A small audio captioner, trained from scratch.
Model: mfcc input, encoder norm batchnorm, encoder widths [192], decoder width 256, decoder layers 8, decoder activation geglu.
Rows from block 3 of the audio encoder of a small audio captioner, named by matrix and row number. Rows with one number belong to one channel. Each number is 128 + 32 x the weight over its row's rms, rounded and kept within 0 to 255. All counts start at 0. Numbers have three digits each.
Before each channel's rows are labels from the 100 clips, of 14976, where the channel reaches its largest size: "top examples" is what is common among them. Only what is clearly more common there than usual is listed. The data: synthesized solo parts of chorales (CocoChorales).
# filt: filter width-5 conv, dilation 8 (encoder.blocks.3.filt.weight, 192x192x5, each kernel summed), inputs 0-191
# gate: gate width-5 conv, dilation 8 (encoder.blocks.3.gate.weight, 192x192x5, each kernel summed), inputs 0-191
# out: residual pointwise conv (encoder.blocks.3.out.weight, 192x192x1, transposed), outputs 0-191

top examples: oboe; note G#4; note A#4; note C#5
filt.97:069060147159191150205133127098109134160148153079141106171157119137124098117117147138112154113093098136101083133074110158110123160172147119163093152098114109137157137115078067109096118135146134066095157195112116131147143103120174088090159200086125054115159091135120096125081100139114166090153148116122133125111076178096084116118143130120131119156124073059154132110129153149112162132108099142129130078153117115069152166135108103121092181123100195103145135130096088163120182107154108131106135131104112127189112096067058142088147179070185203144113127109163112054128128085138186141
gate.97:172174182131083121148082131111114129091093131118113115130140167155126143138093094106128103065075123146102101103139093176099148165061078137129130168133113129119120207164071148128148096154143103097175115087221082150131160088138080133171155033165114126084111138142159144177138108168110171178135113125162154141140092112181177127166135128133090198162138097125110111139139176183140155100191144107119140111085132144161123140108071097127163203075127123162131135127090138101192177153163139126106104150089117146099090120152115137102148113195109168121092082123142103091204143125128131159
out.97:153175147121140193140149177046142167133143171113195063140102080174096070133154195129134154082149098129101067087076141086113080103177121149104151161106162146195119149088118134155072084113171142127126173113152125097161088156095134108098097129099085088090128105124159143148150144132121192125107114151090125127128146158135110172150038140147170144153092119103139176090132120124064178163160121103135112185158146127096110113167095112165085141108143152048118129173106135178144108078168129108099073176126053115126119127141099126123151144115139137131144131124122163142098168185085145158

top examples: note B3; note C#4; cello; note A3
filt.43:143119117107131143089155128160137161077100066187145135095126149073152176172085170090135069169133101161129163061189101158142122069112179145142129128185120134069108141153140152133112163073110154194189087078163099097178106153100117155173128093133165152125096139149137125137180245164178115132132144181120144145143174169125116122108148136150140083142121077160141143135154124110098144134108137110148111146152129128107078134129124099124197128065096086107110142134104120125130145162107105125130164061105153141091119053123086162128091111174072128128178145144154121062160115105120064152
gate.43:153144120141087137128113125117084092151124091127122123104045086141116157146168068136153075122091145108112168131156115134110177131154100096082126170159171164085134166151176118133106074090138174151182128089159069093131161154129063112161050140154120166112137156113176115154092096161108175152127140163114110096154144138098148122136093089114095145154154136138125046168133101172084196084170120131108090084103152115108055105135100145110136059108211123127096156137152100111107135155119113125128134125155074143151086049083135145127089105192128129116124160061139163167108099148148068170
out.43:140082106128065170084138177101071134063074097199154093132117164114137114162126120140144052158113097113090127142143111115136111130116152177116142141138098177150150133129130101154060091104164181134133080117112078107100144139200129136117139100103163188117136115156123093148155109084173125122156092203058113132195161147128148094061136122099163078158157115147083131070138099146147152125160160101118048114098112147160128094120122089133176151146092109149045184114127156118123159125157157116173105114116165153126155089091116091134107145181084164151062135140206160148129118148128146140

top examples: note F#5; bassoon
filt.11:138106134162065122120114103078175160160175092108136163109160143145089069113142106159090162072101159128174077188144094141129200186111131120081113094111097089122059105095126139120153134193092092188097155133152145165102128172082121172216141092111132106136157099109092081191150101106146082146123121069162118073111145111111187131152137125132102103114093138140168158172181120138146086177114123174120164131115109131152167129102129070161094145174130076164118091147150153075119167097125148167139133182110139050148147131136158116144166115152127128089122151108128117111144168108081197157
gate.11:163216162159144167130096139118086129125109098159144185140057186154155121122110105116120129084133143150096107191108130159110176140141137048112128154116143192172176125154094133146127130083149152109177114121113141100093148143158102104138095142120120149109123140095133119123175144147090114139132110151131171143158145213215162197122084086153151142161217139163118103169149163183115160119120134149093160129096130097156133179082111179085099116164131177123103119110149139168099073154146155137115071167153122128139108174130147157081127068205097126112160115146126159169137109170094068183
out.11:174099120074115106090094123140196112123180158093120119121124178126144123131111130179103135074079130100153091100171084182101093158110114071126118074116142145094150122149120069110177115076141135150124140127151102098102122144128179124111129141152114064163129126118151131145140078131070143133100077115173099188199097142128105060130173078081140148119124121101184110151131042159139146155169156147168096081125102151167171117089114099128162148170116141180072075127145076094126103106186067106142243128122133121120103124191129120145144132094122087118150081169116129138159125172142132162

top examples: violin
filt.159:129095150120084157125110128187180103145097077135086152044100122096104101138150116175133115193127121111158118149157105110154139152207141168109109109203136113172125119071153092131114107116117141179062102088161132127137164192086118165130076124139128141093090149119128125150116167135130113149144128123105121109124156126125151121126076107162164133136134138110139073164121136128054167078145126111097091087135154097164118078157139192132126062136189055188159137104132074070141116129052128091131176101145096109064081111132086127147186085112124147138116148133154220135177113103151168126
gate.159:084124152097128134110170111119144115120095176102166153122105123150128084189120129195131164163131116205154086123122110154098152091182115135159150112139161086166166050173161140144139186120143135096137140077139107137163213203091155158100132112151196196070109096091123103148089116068143144174157104096090128098189118153163139102115119185113162101136117151160119141157144153138138120126120069118132148179110096087087162156098117141093155058116189131160126138179157122072102145125114153137143116050090157150101104111145138079194107083144101107110120161162120149112186143132153105143
out.159:087165089116070162111135105160145098187132079094145128160140103160115104149141126151181119132176164096125173145144113144141241133099139159136166141135138124100113129145126137137124077185135147122122088128144182189116064170118130142151078106158145178156188128139143188080147118140164094135087105144128137162163151083172149185145118112116074156168115183144140068077103151105074109168088109110111067046117143125134159137136113134123090096129153195141138088134159130102128148142051128104199117065114092151129121101085124099124147133174089114120133151142084124130144209130161174162

top examples: note F#5; note A#3
filt.80:062131081147124180149092097122072126151145134109121082130110171107159102109093113104119168141140144133084109093134143151095146109139122090150078128120155145144128122099068093147185180139123086131102119119155081151090151096099070152079175164114148135147102103063174091081190131118135106146066063137195132127143157173135115095104139127108112172202098185146132083145105136132158116114111093186116164102088119149103141121091174100075128146089062121120119059112182188084114146090211097125129079133068132112126156181114138144137190088124100132094129129130121121090137122195139116079
gate.80:200154157132175145179160116147107145114050199133162154125138136134100070128126140120084057114074067099174139139079132131147115110142123149123147113109122171184140127172090077141063090121078165091175162102097159103173134138146118105116098108104134127128124112180127164154112155156115166058145127144122105168085119097073162123109091098112170170093152068121127165130095132153139161156120163062121078130122127068115116112064119148104155092129147165120165098087142086093140090093063159110121116165095132079161061112120064114128094148178136158174171087122162104110103097084128129111
out.80:146127129149147129157146113115097162126162150110147149175117164129074112123117133195173162131124104164142153191126182120153123118147114082113156085142140130131095153057113184134092114217118106150076085135158097157186108158124180127133080212130089133168098097096159156168129137089143162161194150087133145173138141115063110195066147184121115143130132102190101159148100105108108102204147111143112145142124058120108113131039146092095120102090144120164115181128104111131185137103141130118087106112098145158152137211073134148088147134124171104144163139161132131136086086096153140159

top examples: note B3; note E4; note A3; tuba
filt.126:139136154124095091160057158078102103141182139126133189154149171136089104085099158109140093187125160198101082172125130118131145112151137102112097113097064134164204170150096110166127120077178135095163126148078166142097109058141096060123133182149136149134151135181140089081081143172125134117137100140100155141095105081184156148156171138135206129176106124110151144117172111149119112114121107050131101169115163161146183192129088137145129135154090099114144150137117111158149159133171089120142131153182047142109101135098055106114071133115173137134111122132160162163117145179106155153
gate.126:161113134143146135130109114174095184113099158147126072172139091137093113144153158116072141115121142075101143104156137171103089117107120097165135167134136150088092135182140167079090069166115162156195135157167097135076105118091156165138127138196117134139088160093154145124132102144132104163154183104148113138158108194121154195109125041119068148125111156160145069173176107126110156153153125186156129088167129147146049102097135091137114093118198118167055108090172171137101121133065138106099134147114126140172196095143101148087163121166102138131119168060132073153153160147101110139
out.126:090136079084076127122127164128086139158108121143177139134165112095101098084160109096157090200069124099145136147103157133124192103155080212168135184112081119139171178127053094134164135093137089138079096154104161133197112150124121113129116191139117152108123134085134164156079113106136079105098137085157086121150126058133099138122115153165167103079156160162131168124076078145113097152133159151161076137170108114195174153145085146116196136144112135152185140181112088141128155124143137151114175089083169183169119150111070128116156124125098151156113105096113151141141124171105170073

top examples: note B3
filt.191:151083127079172150136092166097090115169124130138101102112139189161070106132133183104060194176143073158099123070184161113130126143172169112144104183132099060166090141114098060121111163081109164105181182172136141112141138115119169130136126158113131081097146110123109108161080134146129109115165155136119149172176124170117088174114114122084112075149117139094177193151141085126124069119125174139151148117151153138119093103104119197104108105175143074147116055144157173105105176058162145162154150110129141096183151138090104130149183114088183166167124147122122171135148130112127163105
gate.191:138113183105149117082089153128151152161120109165174186131058130118128075120172105174098146139114157141128094131164120099136147213122080172147143103138091140145125092191093156110187155101144100180074133123129073117078186162114093193160154126115157185105114146071136127147109101156097126143119092161111099099111093189119138172059142119093104169123156113139117149087142131118090085097129092168182156064206181141182115126096096158175123116120158137122148121118111144124180166137092151092135118097096118156162105117192114105157109168149129158147168070119084089154145152114125106203
out.191:105106090093126131172155114143136125158219139166143153154161140124086126176122125160188147165112122127107115174150142077125055138147165146100116117112137151155096098106088130102101119155125124053113149197153123130203165134068136091136125089143085084101150136133131085166151158164141149164101140155150172136130122117147077089173105191086160177178092120176153139105167122078120152115155113096157130109176130143148174141068159162141124093111153120136062118115077085084144149087094084072096079140134055148107148196144149145097131074151148104089182203157097093157131117141137112119

top examples: oboe; note G4; note G#4; note A4
filt.156:106108099151102084138162095133139175124158115131097170167119089174097113156135164121104206117147172079168102115140125127164104151122134164189133132110090059156109064096150111019172157157148185191123141134101128166134137169101189183123184106118117169125173127072086115161118078087116116134063150089143060112139120130139154137090114095083134144164107139079170154144172115132126150135096137122135126112127120129093167136156119071167129121140169181137135130102179117141097126138106109097179191124073187110139091125187139167152115118141192106128120114123135088129104186163100191139
gate.156:167133106167133166143118100110103144071109127137103092138124121115126173158138077135180121079081135103111175159148117135092170125126102132093151172124162171053156210132114107102158073148116114136128135122131071124130062082116065094112057104088164125093138176157174125093194169158143099119075121157171130107153162132142112123151173130127120159158114103109066109057151153151086156203180170088105185097130152179127062132161098073129075138111105127065146153180119133112135141160111113147114108139094111156148079110109121170075110153169099174116154107099141124089109158144106094172
out.156:134010150185154132168145184079172129186148081125175133102131146156161166167105152080132162087097110177111092131056082118113117133104075144163144139150136100135147126114133156130117095113144145128088138165119176036108183192140111149101237129126128130104079118096095138133151139077161076122101068123135122074138117109150103098135056102127155135097100124142136084087136163111160142098126086126118138168122145126081178150185119176096218143146129123125087095125162087157128137089135080148124156121150100136112117123122104126103139138180115115130093096178096137148104114154157136095

top examples: note F#5; flute
filt.145:028108110149131105130160199109147125115136104128104128172148101159168131165126154117102183099180164108163147158089125149165125155128147132160111122089126161092142116132192137111133107155124179148115118140079150142139124152109127125080113161112101094163198135108085126203191114098133078109188179144092083189091068092095165117158119160131125119145151082072192134118133109114054115136071132171099129170167106074123127117188113087156070127167123152105161104093106060192146153156092109165114149152175102108141132113144178119140055159165159108091120110139142125131119164149137169155
gate.145:095155137098115112198137160098130145137139158070138170100166125158134139091068128098130134129131092139102097171114133105141101097081118090086151124137104091166151136117089073174075075096137162106163142147051219090138082080193144119064148148153141137113180111130106102119128154078103111172186144114132169128122101116156118081147046158166174147113182133132151182105123175117134163154104140115157126112104105107082163134134135152137114154143088182119160128090109101180169114133128124133124110160173119193210065152083119151123101130113206110157099130129155153182094141175083143124
out.145:120145086100058130056138112184127149194139130087148141124123156141133139142112133177141111091102115061117188127154145134129188181070104144157117154108117151132105079125200061129045107120140106128100160116089098126130145168140109104126125075156173154179106173154077149195122107133099152090112111160175111108114103089157142129133117069115147109144078149149152086077113115113179114160146125116177096166167120074189158088116131126165107135088194141134102149149116143119107089205085068150101177147153146143099115096090153135165144119102167128073091122186137065155110123158151110126

top examples: oboe; note A#4; note G#4; note B4
filt.175:146179202153174093195153197122127101114115087142170153156095113126137131136074132127059110119107076137076179119088162048161185123138112143163114105095083177144148100101100157136142116122141179159138104096136137103123169143204115195147137146155152168131172161137124153157109120149089159146127171097103091125166109166149122130089122131131050138158171110132154175157078126115143135150107134111100126134161194117072095118062102145184124077105131153137077138108117123129101113089154134101106193166140116177153126110189134162125063125160181164165178142145149112139127126108162062155
gate.175:121155165145116134139180133069098097105152116080134142091144128145183084128083108215161148120146082167168103161144099115118177114115087113157082123107144105126130165110120178106154090087213081097106160098128120111124042132173122151131135126133139167114174117118173066118126163140071116115133084113115143084149080155180089149155157179145133198161132125151133128102106130169063164147150131114093195065120205143110193151124123134139112178118149196096117135159108107179111146143189111132078124187140108173143093142131170098102101138130186117095103129079127107125135127115091145167
out.175:122160177132150129109110146190114118052123073115142083094092100136125130076116092118080097180251076161128109138161153120112155118198100066058172113100133112101114107165151131104117181147144116128133147107132127168152157170142084180191105082131138140130152140135110085114117128128120172157101111098076070168117154099155101124159129104124142142140131127129174157115149139131116152172128149151087190095076187194140064160084132158124094145164103112112172093088113078133113098172097142137100147122165144108136118096161147158170112165138141168133158076096186112173134092137128067091