From a checkpoint of a small audio captioner: soap at rate 0.0015, 39062 training examples.
Rows from block 2 of the text decoder of a small audio captioner, named by matrix and row number. Rows with one number belong to one neuron. Each number is 128 + 32 x the weight over its row's rms, rounded and kept within 0 to 255. All counts start at 0. Numbers have three digits each.
After each neuron's rows are labels from the 100 texts, of 14976, where the neuron reaches its largest size: "tokens" is the input token at the peak. Only what is clearly more common there than usual is listed. The data: synthesized solo parts of chorales (CocoChorales).
# gate: MLP gate (decoder.blocks.2.mlp.gate.weight, 1024x256), inputs 192-255
# fc1: MLP up (decoder.blocks.2.mlp.fc1.weight, 1024x256), inputs 192-255
# fc2: MLP down (decoder.blocks.2.mlp.fc2.weight, 256x1024, transposed), outputs 192-255

gate.697:114078164138114127088182081135153109164181161114145174118067146100145163118170157189165145124114085095107165127155082165114132167124105088153149128164149125167188163063141071149109078089098196
fc1.697:137101163110141183089151095156131051174124150146116137166149105139101138108123142178094136120106137137154117073099141079121126108193092120163201080123129100097155147103087128102157107175144094
fc2.697:121090125146091142066116181131138108184118097180118104075108154126061134158146150139101122123137143100177105147069170202159144121173145128150098074089143150120080097149116167145065115132170130
tokens: "f5"; "f4"; "d3"; "a4"

gate.504:155132166116149120128157102165118156090083161121138094141144134093121178038110107110106144097092138207155154144088105178104098134178111088165110129163111154119175088123095127128193068101101086
fc1.504:124113105106121156128093104125114116143109143112100152102142114146164226119136108193090099143111154167141142076120179138116127112207099164154112143170054166136144097182095138168102125123184056
fc2.504:130114084124071125117139133187109091113185160120142171124102117145108164130130139139114178144120143121100110126144081095168099138102123153145113033175150105140169151135193099116136141141121089
tokens: "d"; "c4"

gate.714:203118098096141127126133122145051098150179091081165115069110163131131133148153181147157154149102133135134159147111158132147122123093125095156147103178124152075163112042114182099168090097179071
fc1.714:103114073144149150121104139088114117132098166036104064135096111092116079162120148134112115135097101154143144146168133127144146125146118127185048084160106077172070098125172155138174156160201101
fc2.714:145132137113135114117106134132173069077155104142143120145194196131179146112109079116134127113162154087088082189142061161103129088223149119132138113146139099135066088098111116155137106159130142
tokens: "#"

gate.18:141169141094113071141167120173130115099150101174136145089205136174138074129135137135144107149117115180125100123103092164170119104135106087141112125129156154078150153131086210155127119080151155
fc1.18:113104087112088113140143158179100135121089084130087171099125127096116092134092112100109088109141127129176175115149164106119103056086133147119095157171094150186144149155182139142179146188128163
fc2.18:111160123107092134071164100112097164112199143164146145141149072112134166120155113133091149140097138119039113149206072108092103131164160076123085196170148120133093100103143143083140133123167113
tokens: "#"; "f"

gate.614:113140144094161151117138185103071086079073149203137114102115077106184155116108149191117125162109171137160131100172084119161128132137202092129064105096142092135118116142149134077185154149114120
fc1.614:143186122126162146082149128075117084102148101121100167154132162165153155186152153181116163171148175128130163109126129125128102097145111096129096082138119139156190108168149108090125145128156113
fc2.614:112090134103162146136123131104094132140098186187080190084122146156153101179106165188110123083152183113139089096183132121168076101078131135165128130157114134129117089156209135106103126142082117
tokens: "g4"; "a4"; "b3"

gate.30:140113133068115086131099165146110116105175059111059154085123170116144123081166069088152124083052085082132139104171151153181195131136092161117128137134118113143073130182132133180142168152159147
fc1.30:145122133154108054139135128176111153160091159128128172086161155094094127179157102146103145141077071112125079095165150118072143141195101128128126123158172064118174084135108118157130122082119111
fc2.30:137107169131103101104123159113160147176151212143131128149171175191141128051122147139149124048121145148116101131152090136142123121121105130113118069109104179148138126103087084068131069104130114
tokens: "f5"; "3"; "d3"

gate.212:101153126125172095131155129145069072083157141104114082105121104128158159152122092120154083091129128128124108090117147110140160114114152135140160096095129095168097173103150150043150094157126154
fc1.212:131170121150185129129086109122115157108186124136197137103147143126097149117155087112109128093141157166161083112098161163090120146113140100101169116154152087155164142139122119075054107162077086
fc2.212:158125141087091152097165099123113148098126141099137146155184119142100135155127155140114168103126060118159091142178164096124127183118120108122095122090153104109143086190120104097084095079088127
tokens: "oboe"

gate.695:207144097059105106139126122175076084131172092178161119144115166135090117113094183169159140117167138088148132139129091170114133163127114171131122123048132138111131141095162096158149086087171162
fc1.695:115148147152058135129102101155114125116101214139181162136079106141137101101218102118126052053136085098118090137151135145170110155180091071166181146095144127090171151121123135136072087113176080
fc2.695:108158180131137089177139117119121183150126166134168122103123087145093145108134175142176162080131139165156110187146151156138150160122094112098153102115130073101075161168145129159122082145145109
tokens: "oboe"

gate.523:133157149145152112127163132127143116107070097175131126190102119162102165116148119157169073113087030132102100043170090116086121149080134101152164125116138145144111221167126174092184082124102172
fc1.523:063112086180165085093174118118074176134180140149169132167145181081095140137175109075103215163079136137154194096173111091130142151194174127115183101038148134200104174134059148207088108148133097
fc2.523:166138115149088113153151158099158156129138156157100092098110083125103118163173150105108079087127114107085116130089195154095114164145106143140102157094131098157101084100151137068106146114100101
tokens: "d"

gate.279:100157195152179100106127151135102155074106190132130147134156072096109127131161131141137099142098104110100162127175180123180071117184126095105086146067104097094154120183167104081109110116110126
fc1.279:203121107172073102165149144061139130181130099097117152114108148125129119122154142158118058157091198094137145086133176119141119099157087116129141135112162121116124146036111119106119139206142160
fc2.279:170118141092076053115136077183135121094140116168159149138154113174145102073120169162057149148153118071159101151176187101119086176073155125159111068155113105125192125158120190175154102074138146
tokens: "a"; "g"

gate.66:113155154122126178119160159071111082170154179106098104073093145064110099087155170111085149142106150145088150137161181184143142122163106145116159104114112101048108099130103146140162166152102134
fc1.66:110108112096133135151108144083113105121127111167127146149125094147077144091146117122115079141144140144099054103135081158087129153134173144093116137158121109097149124140137180149190155082143158
fc2.66:099046157177106101080135156140112103139078155111145185107128067111129114167103156087167135136117114118098124090115130095179110130126115167179107113162162097150050126124124138109085185114155055
tokens: "g4"; ":"; "g5"; "f3"

gate.725:171116173124066185183148164096171123124114047139171158189130081113177174137148073084174122102095130156109104176084107103135174109123129124131155126116164142076158137104092147122124134121182162
fc1.725:144103152137052141140122080123126174119135058134135203139141127153118196151133042118157209154132144167120172134177141128137167164181056100170219171079128147105116217151055113190093160128139103
fc2.725:134171139185163113095090150113170116062079148125124156180065131130117113115132147152132201147109102148147152084129165107134139147120202155197116172165104137171107098142125043170101186201107155
tokens: "#"

gate.453:155071155090091097106151121150144117148143146094125113148143094107120162099166131132191069130135079125121190102146137082139115142119119105108127119124079126176160108124142146156146131146119176
fc1.453:091128121116163168120156158142145131124128167096114120109132162134128160152116116076184154115137159142067105134146045174113137138128104101168172074129127109142111145097151188121167146106143111
fc2.453:113152096156198208107092152153107107108153131132116113154123145093109156180116102104169080147093104176099105091066037150148153113111078188123150134064142093084083099130131147091090110181109088
tokens: "a"

gate.431:178123150129117114143118095140050142159073108124106107083111108187197146097123137130158094106127130151135107120147131175119165104147128095149133120145120128149195111100065155084186127141204168
fc1.431:138088159100151143136147074143139163142131131185083171098111111109138161135123158104103112102099085153162130097135180131176158080084065137131149155238145135087082135158125124104169147154159162
fc2.431:157010133166156067137143127157043146157145103131154120106140147168169160101147117104109144149134124108110152141134077093168089165117080056124108100117136111128052089150078149123130098089083136
tokens: "#"; "d4"

gate.739:186145121152079099153149138114152091072148204128186105143136077117115170140196139126139157157130105139121202148121122127071083121134095119127129151112130116152160148132119167141141120146106151
fc1.739:141100116156091075111146145123103110081119154112169082185157115121080160119144164137078133106156136132194129085126140063074083215113124134116180103102127107120186163129118149090123127143093161
fc2.739:127125156133087048135126119083123145109121119106123145151119117143157086120144135134087192119139151138155159124153163105125091175170169129139160167121125075102153164182123148131152104146121134
tokens: "d"

gate.16:082163131080098159133179106118134128119162118125109112102169092076095125077128141139164140113136118073191110084107072205113099074121132079100170181147101168089139136142162169146167148117194125
fc1.16:139113111164164161139087185163112150141162097097156220113130155144150100069157177138150084088127084103141171130093141203050120152132146105078128176088077089104169127118151135180141144086099167
fc2.16:127128162133137140140150161088097174090148089124126164141112099111080132185072133141113163159114101147196085123132100127142110132112116129125122106093102131122110206147123128145144135133059093
tokens: "d"

gate.751:094086107122156056127126138078084159157089137088102170125123067080152105108115106135116081107122146159136134187111120122143097091150146071161088146082119139121132135162140118104175163163094073
fc1.751:131121166150135133106148160152096142127133099176159098097119098160078132117084168146141146127136174129165171152116133204111050190129084138144104107143138131065101113113107082129187162097115140
fc2.751:139131108109081134111068150143150077070119175164067168105174109181142119109143157203132125111118139135160195138100151169118108138135136138129184138141157175092121146095163140157093116114205149
tokens: "g4"; "a4"; "e4"; "b3"

gate.4:159084074121158148146068110151114106162155097114144135139145098089135085114092142139061090146108137101132161101107103040152119145099176144117136159132094116168125153129169117135123155085114160
fc1.4:096180141176141091095098171107192129083135150109166136147162177071125109113156164115107142144126060119070176117065115073064117151105085131163153168101111124150138144119153128160162175083202134
fc2.4:103074134148120135083096120138105136172102077128128130097115153134145166101159154123123090151173130070157106116124117136142125100093141152150109128083128118141133060127124172144169137159111124
tokens: "oboe"; "clarinet"

gate.764:192121061095106060101106175124129081123085102197151098184162128115136118095163125152187147128138157113109151146133172126114140134137204082164121118054126113138192148147034108131160099119127107
fc1.764:068125142131180203140134130167111100117156170134100161154163135095122163164086140161167116153151144117071128051120083115058129114152079168147138117107122143141106173126112133168145124116135128
fc2.764:085096124150126196121092137120135123107182131124114141089139139077136109186111098065165149120073074157121124113078095174170162134090103172129131167111105125080093095114148143092089170123114131
tokens: "a"

gate.310:084154129112141142159148090128104084135186130103124138114077084099122202125128169115148128083190129129103136128173140112100139147088154141142091084128190207186131123188145154182124192124122095
fc1.310:114148127122123171095180166178106144120101055161142100146153156144098114122039165152139157103082127169096190135136132141101131079179151148171112178085117171091172095111099125124092120089090123
fc2.310:102203123125107101147121088090173125106114138117105097124082105150079120176128126145094062131069116129067107120089112105142145136034096119121142131157093072109134133171147127115130098158200122
tokens: "g4"; "5"; "g5"; "f3"

gate.630:136133080155135154039105102195034110134127142115190095150104187097112103091162126123166119122143140178119147146189149117098126162099153177115132129113126116107086123156174126140122055083128116
fc1.630:137123123067106115102086135120115120149123154095112150106183131138118117135145099137092099087137130142095094136203206145190125093182112176182122112115085105122075147127168121142192096121076107
fc2.630:123162123158106073141126127131091184068102161138122179110130148116099073102162143110165105171128160172099089187187118137120125135130137088168146133191096135141057074074132132165169167114068162
tokens: "#"

gate.521:080076096148123112121118110136090142109172113087111083170098143128118130078150142135202159093136140094160108081166068082170142162142108162164125135185178103157098144054100171126153069092140128
fc1.521:128198142037128081139181115151100158119107112148131135202138109065143136166118106140096040129143122104020158129085171142120122074068166093097089125140072157145147145133233081097122135127146148
fc2.521:107180200114060154094122125089109225156123156119201140111125049125122120131096103116193148134140179105149120123090130179116154140126146139166153171091105133099130131121108170155119184101123138
tokens: "#"

gate.173:146063142139088155185126161089089080125184093172138152109141142115135151170089163167142108109108119127139103127086125112087207107113116136117059138105165134146099162085150107147092153157093212
fc1.173:080072068124128152111085088098126139160120142076108135160170136096161101122108138146122133087139152104137132153181109115208101108215132112157081106160078152116139070107130110117078091079111127
fc2.173:153162146109087150094143110136135131105081162096181116142072159158101154088165145094182136125176108192104090143149146181110113096134140130117120138208143091142123134158100131135131136128096039
tokens: "oboe"; "f"

gate.14:207107103109053143157153109070144112127129157161202122129109058119086113121120170117128047087110114143076137117116099133151190172125129125123120100071123150199136199135128159105141126141110076
fc1.14:074142109094086155131101128132184122131158088161142087137090119164121153142168159073072076178111134043083099127104115123124095180132157127069146113218078104124151178082109121095124104088094068
fc2.14:199080128176116169096132111062142078077127172121103123137146126135168147124115120110168138105124122105097120115143187114148108117133108057160148119083106114095136137145136132105115096155129157
tokens: "a"; "f3"; "3"

gate.124:167110133103082142111124071101167142055090088173081160144160120093118183089101096121146131162138114097136078117170110145101116145160122161136143215113153133115158146168148118107163136140113157
fc1.124:169127156067128113126070103156113113109127172167144094138127131112175117075123108149103216125113118148177130156060126134070122113151148169134150106110146123137150190038096134137076158124111137
fc2.124:162094101155139079155130117131120134121126158132159102123143095202183163168103185178091113091105125138109104117132196129122109161158136109151183111132080153123104162151063114198097100065118129
tokens: "a"; "g"

gate.530:142081089117144205163130113156165141114088155159125125138146123124177135068085129143111053156087083093118138101133128097098176125123179146137168100132109124212114071127154134173118142121148109
fc1.530:121121125149121145098158088108137126166142063095161099138139096114125105148076126146074122130159164177120137176148088155107141107214117110112142153079178162099141115109114172119152078204096140
fc2.530:144084168136109162139131179107129156126090137158155101093138131129120159113141078122154151113093060084142089069087151149135208153115105120101194070133135149127094145126108112088117134152107150
tokens: "g4"; "b3"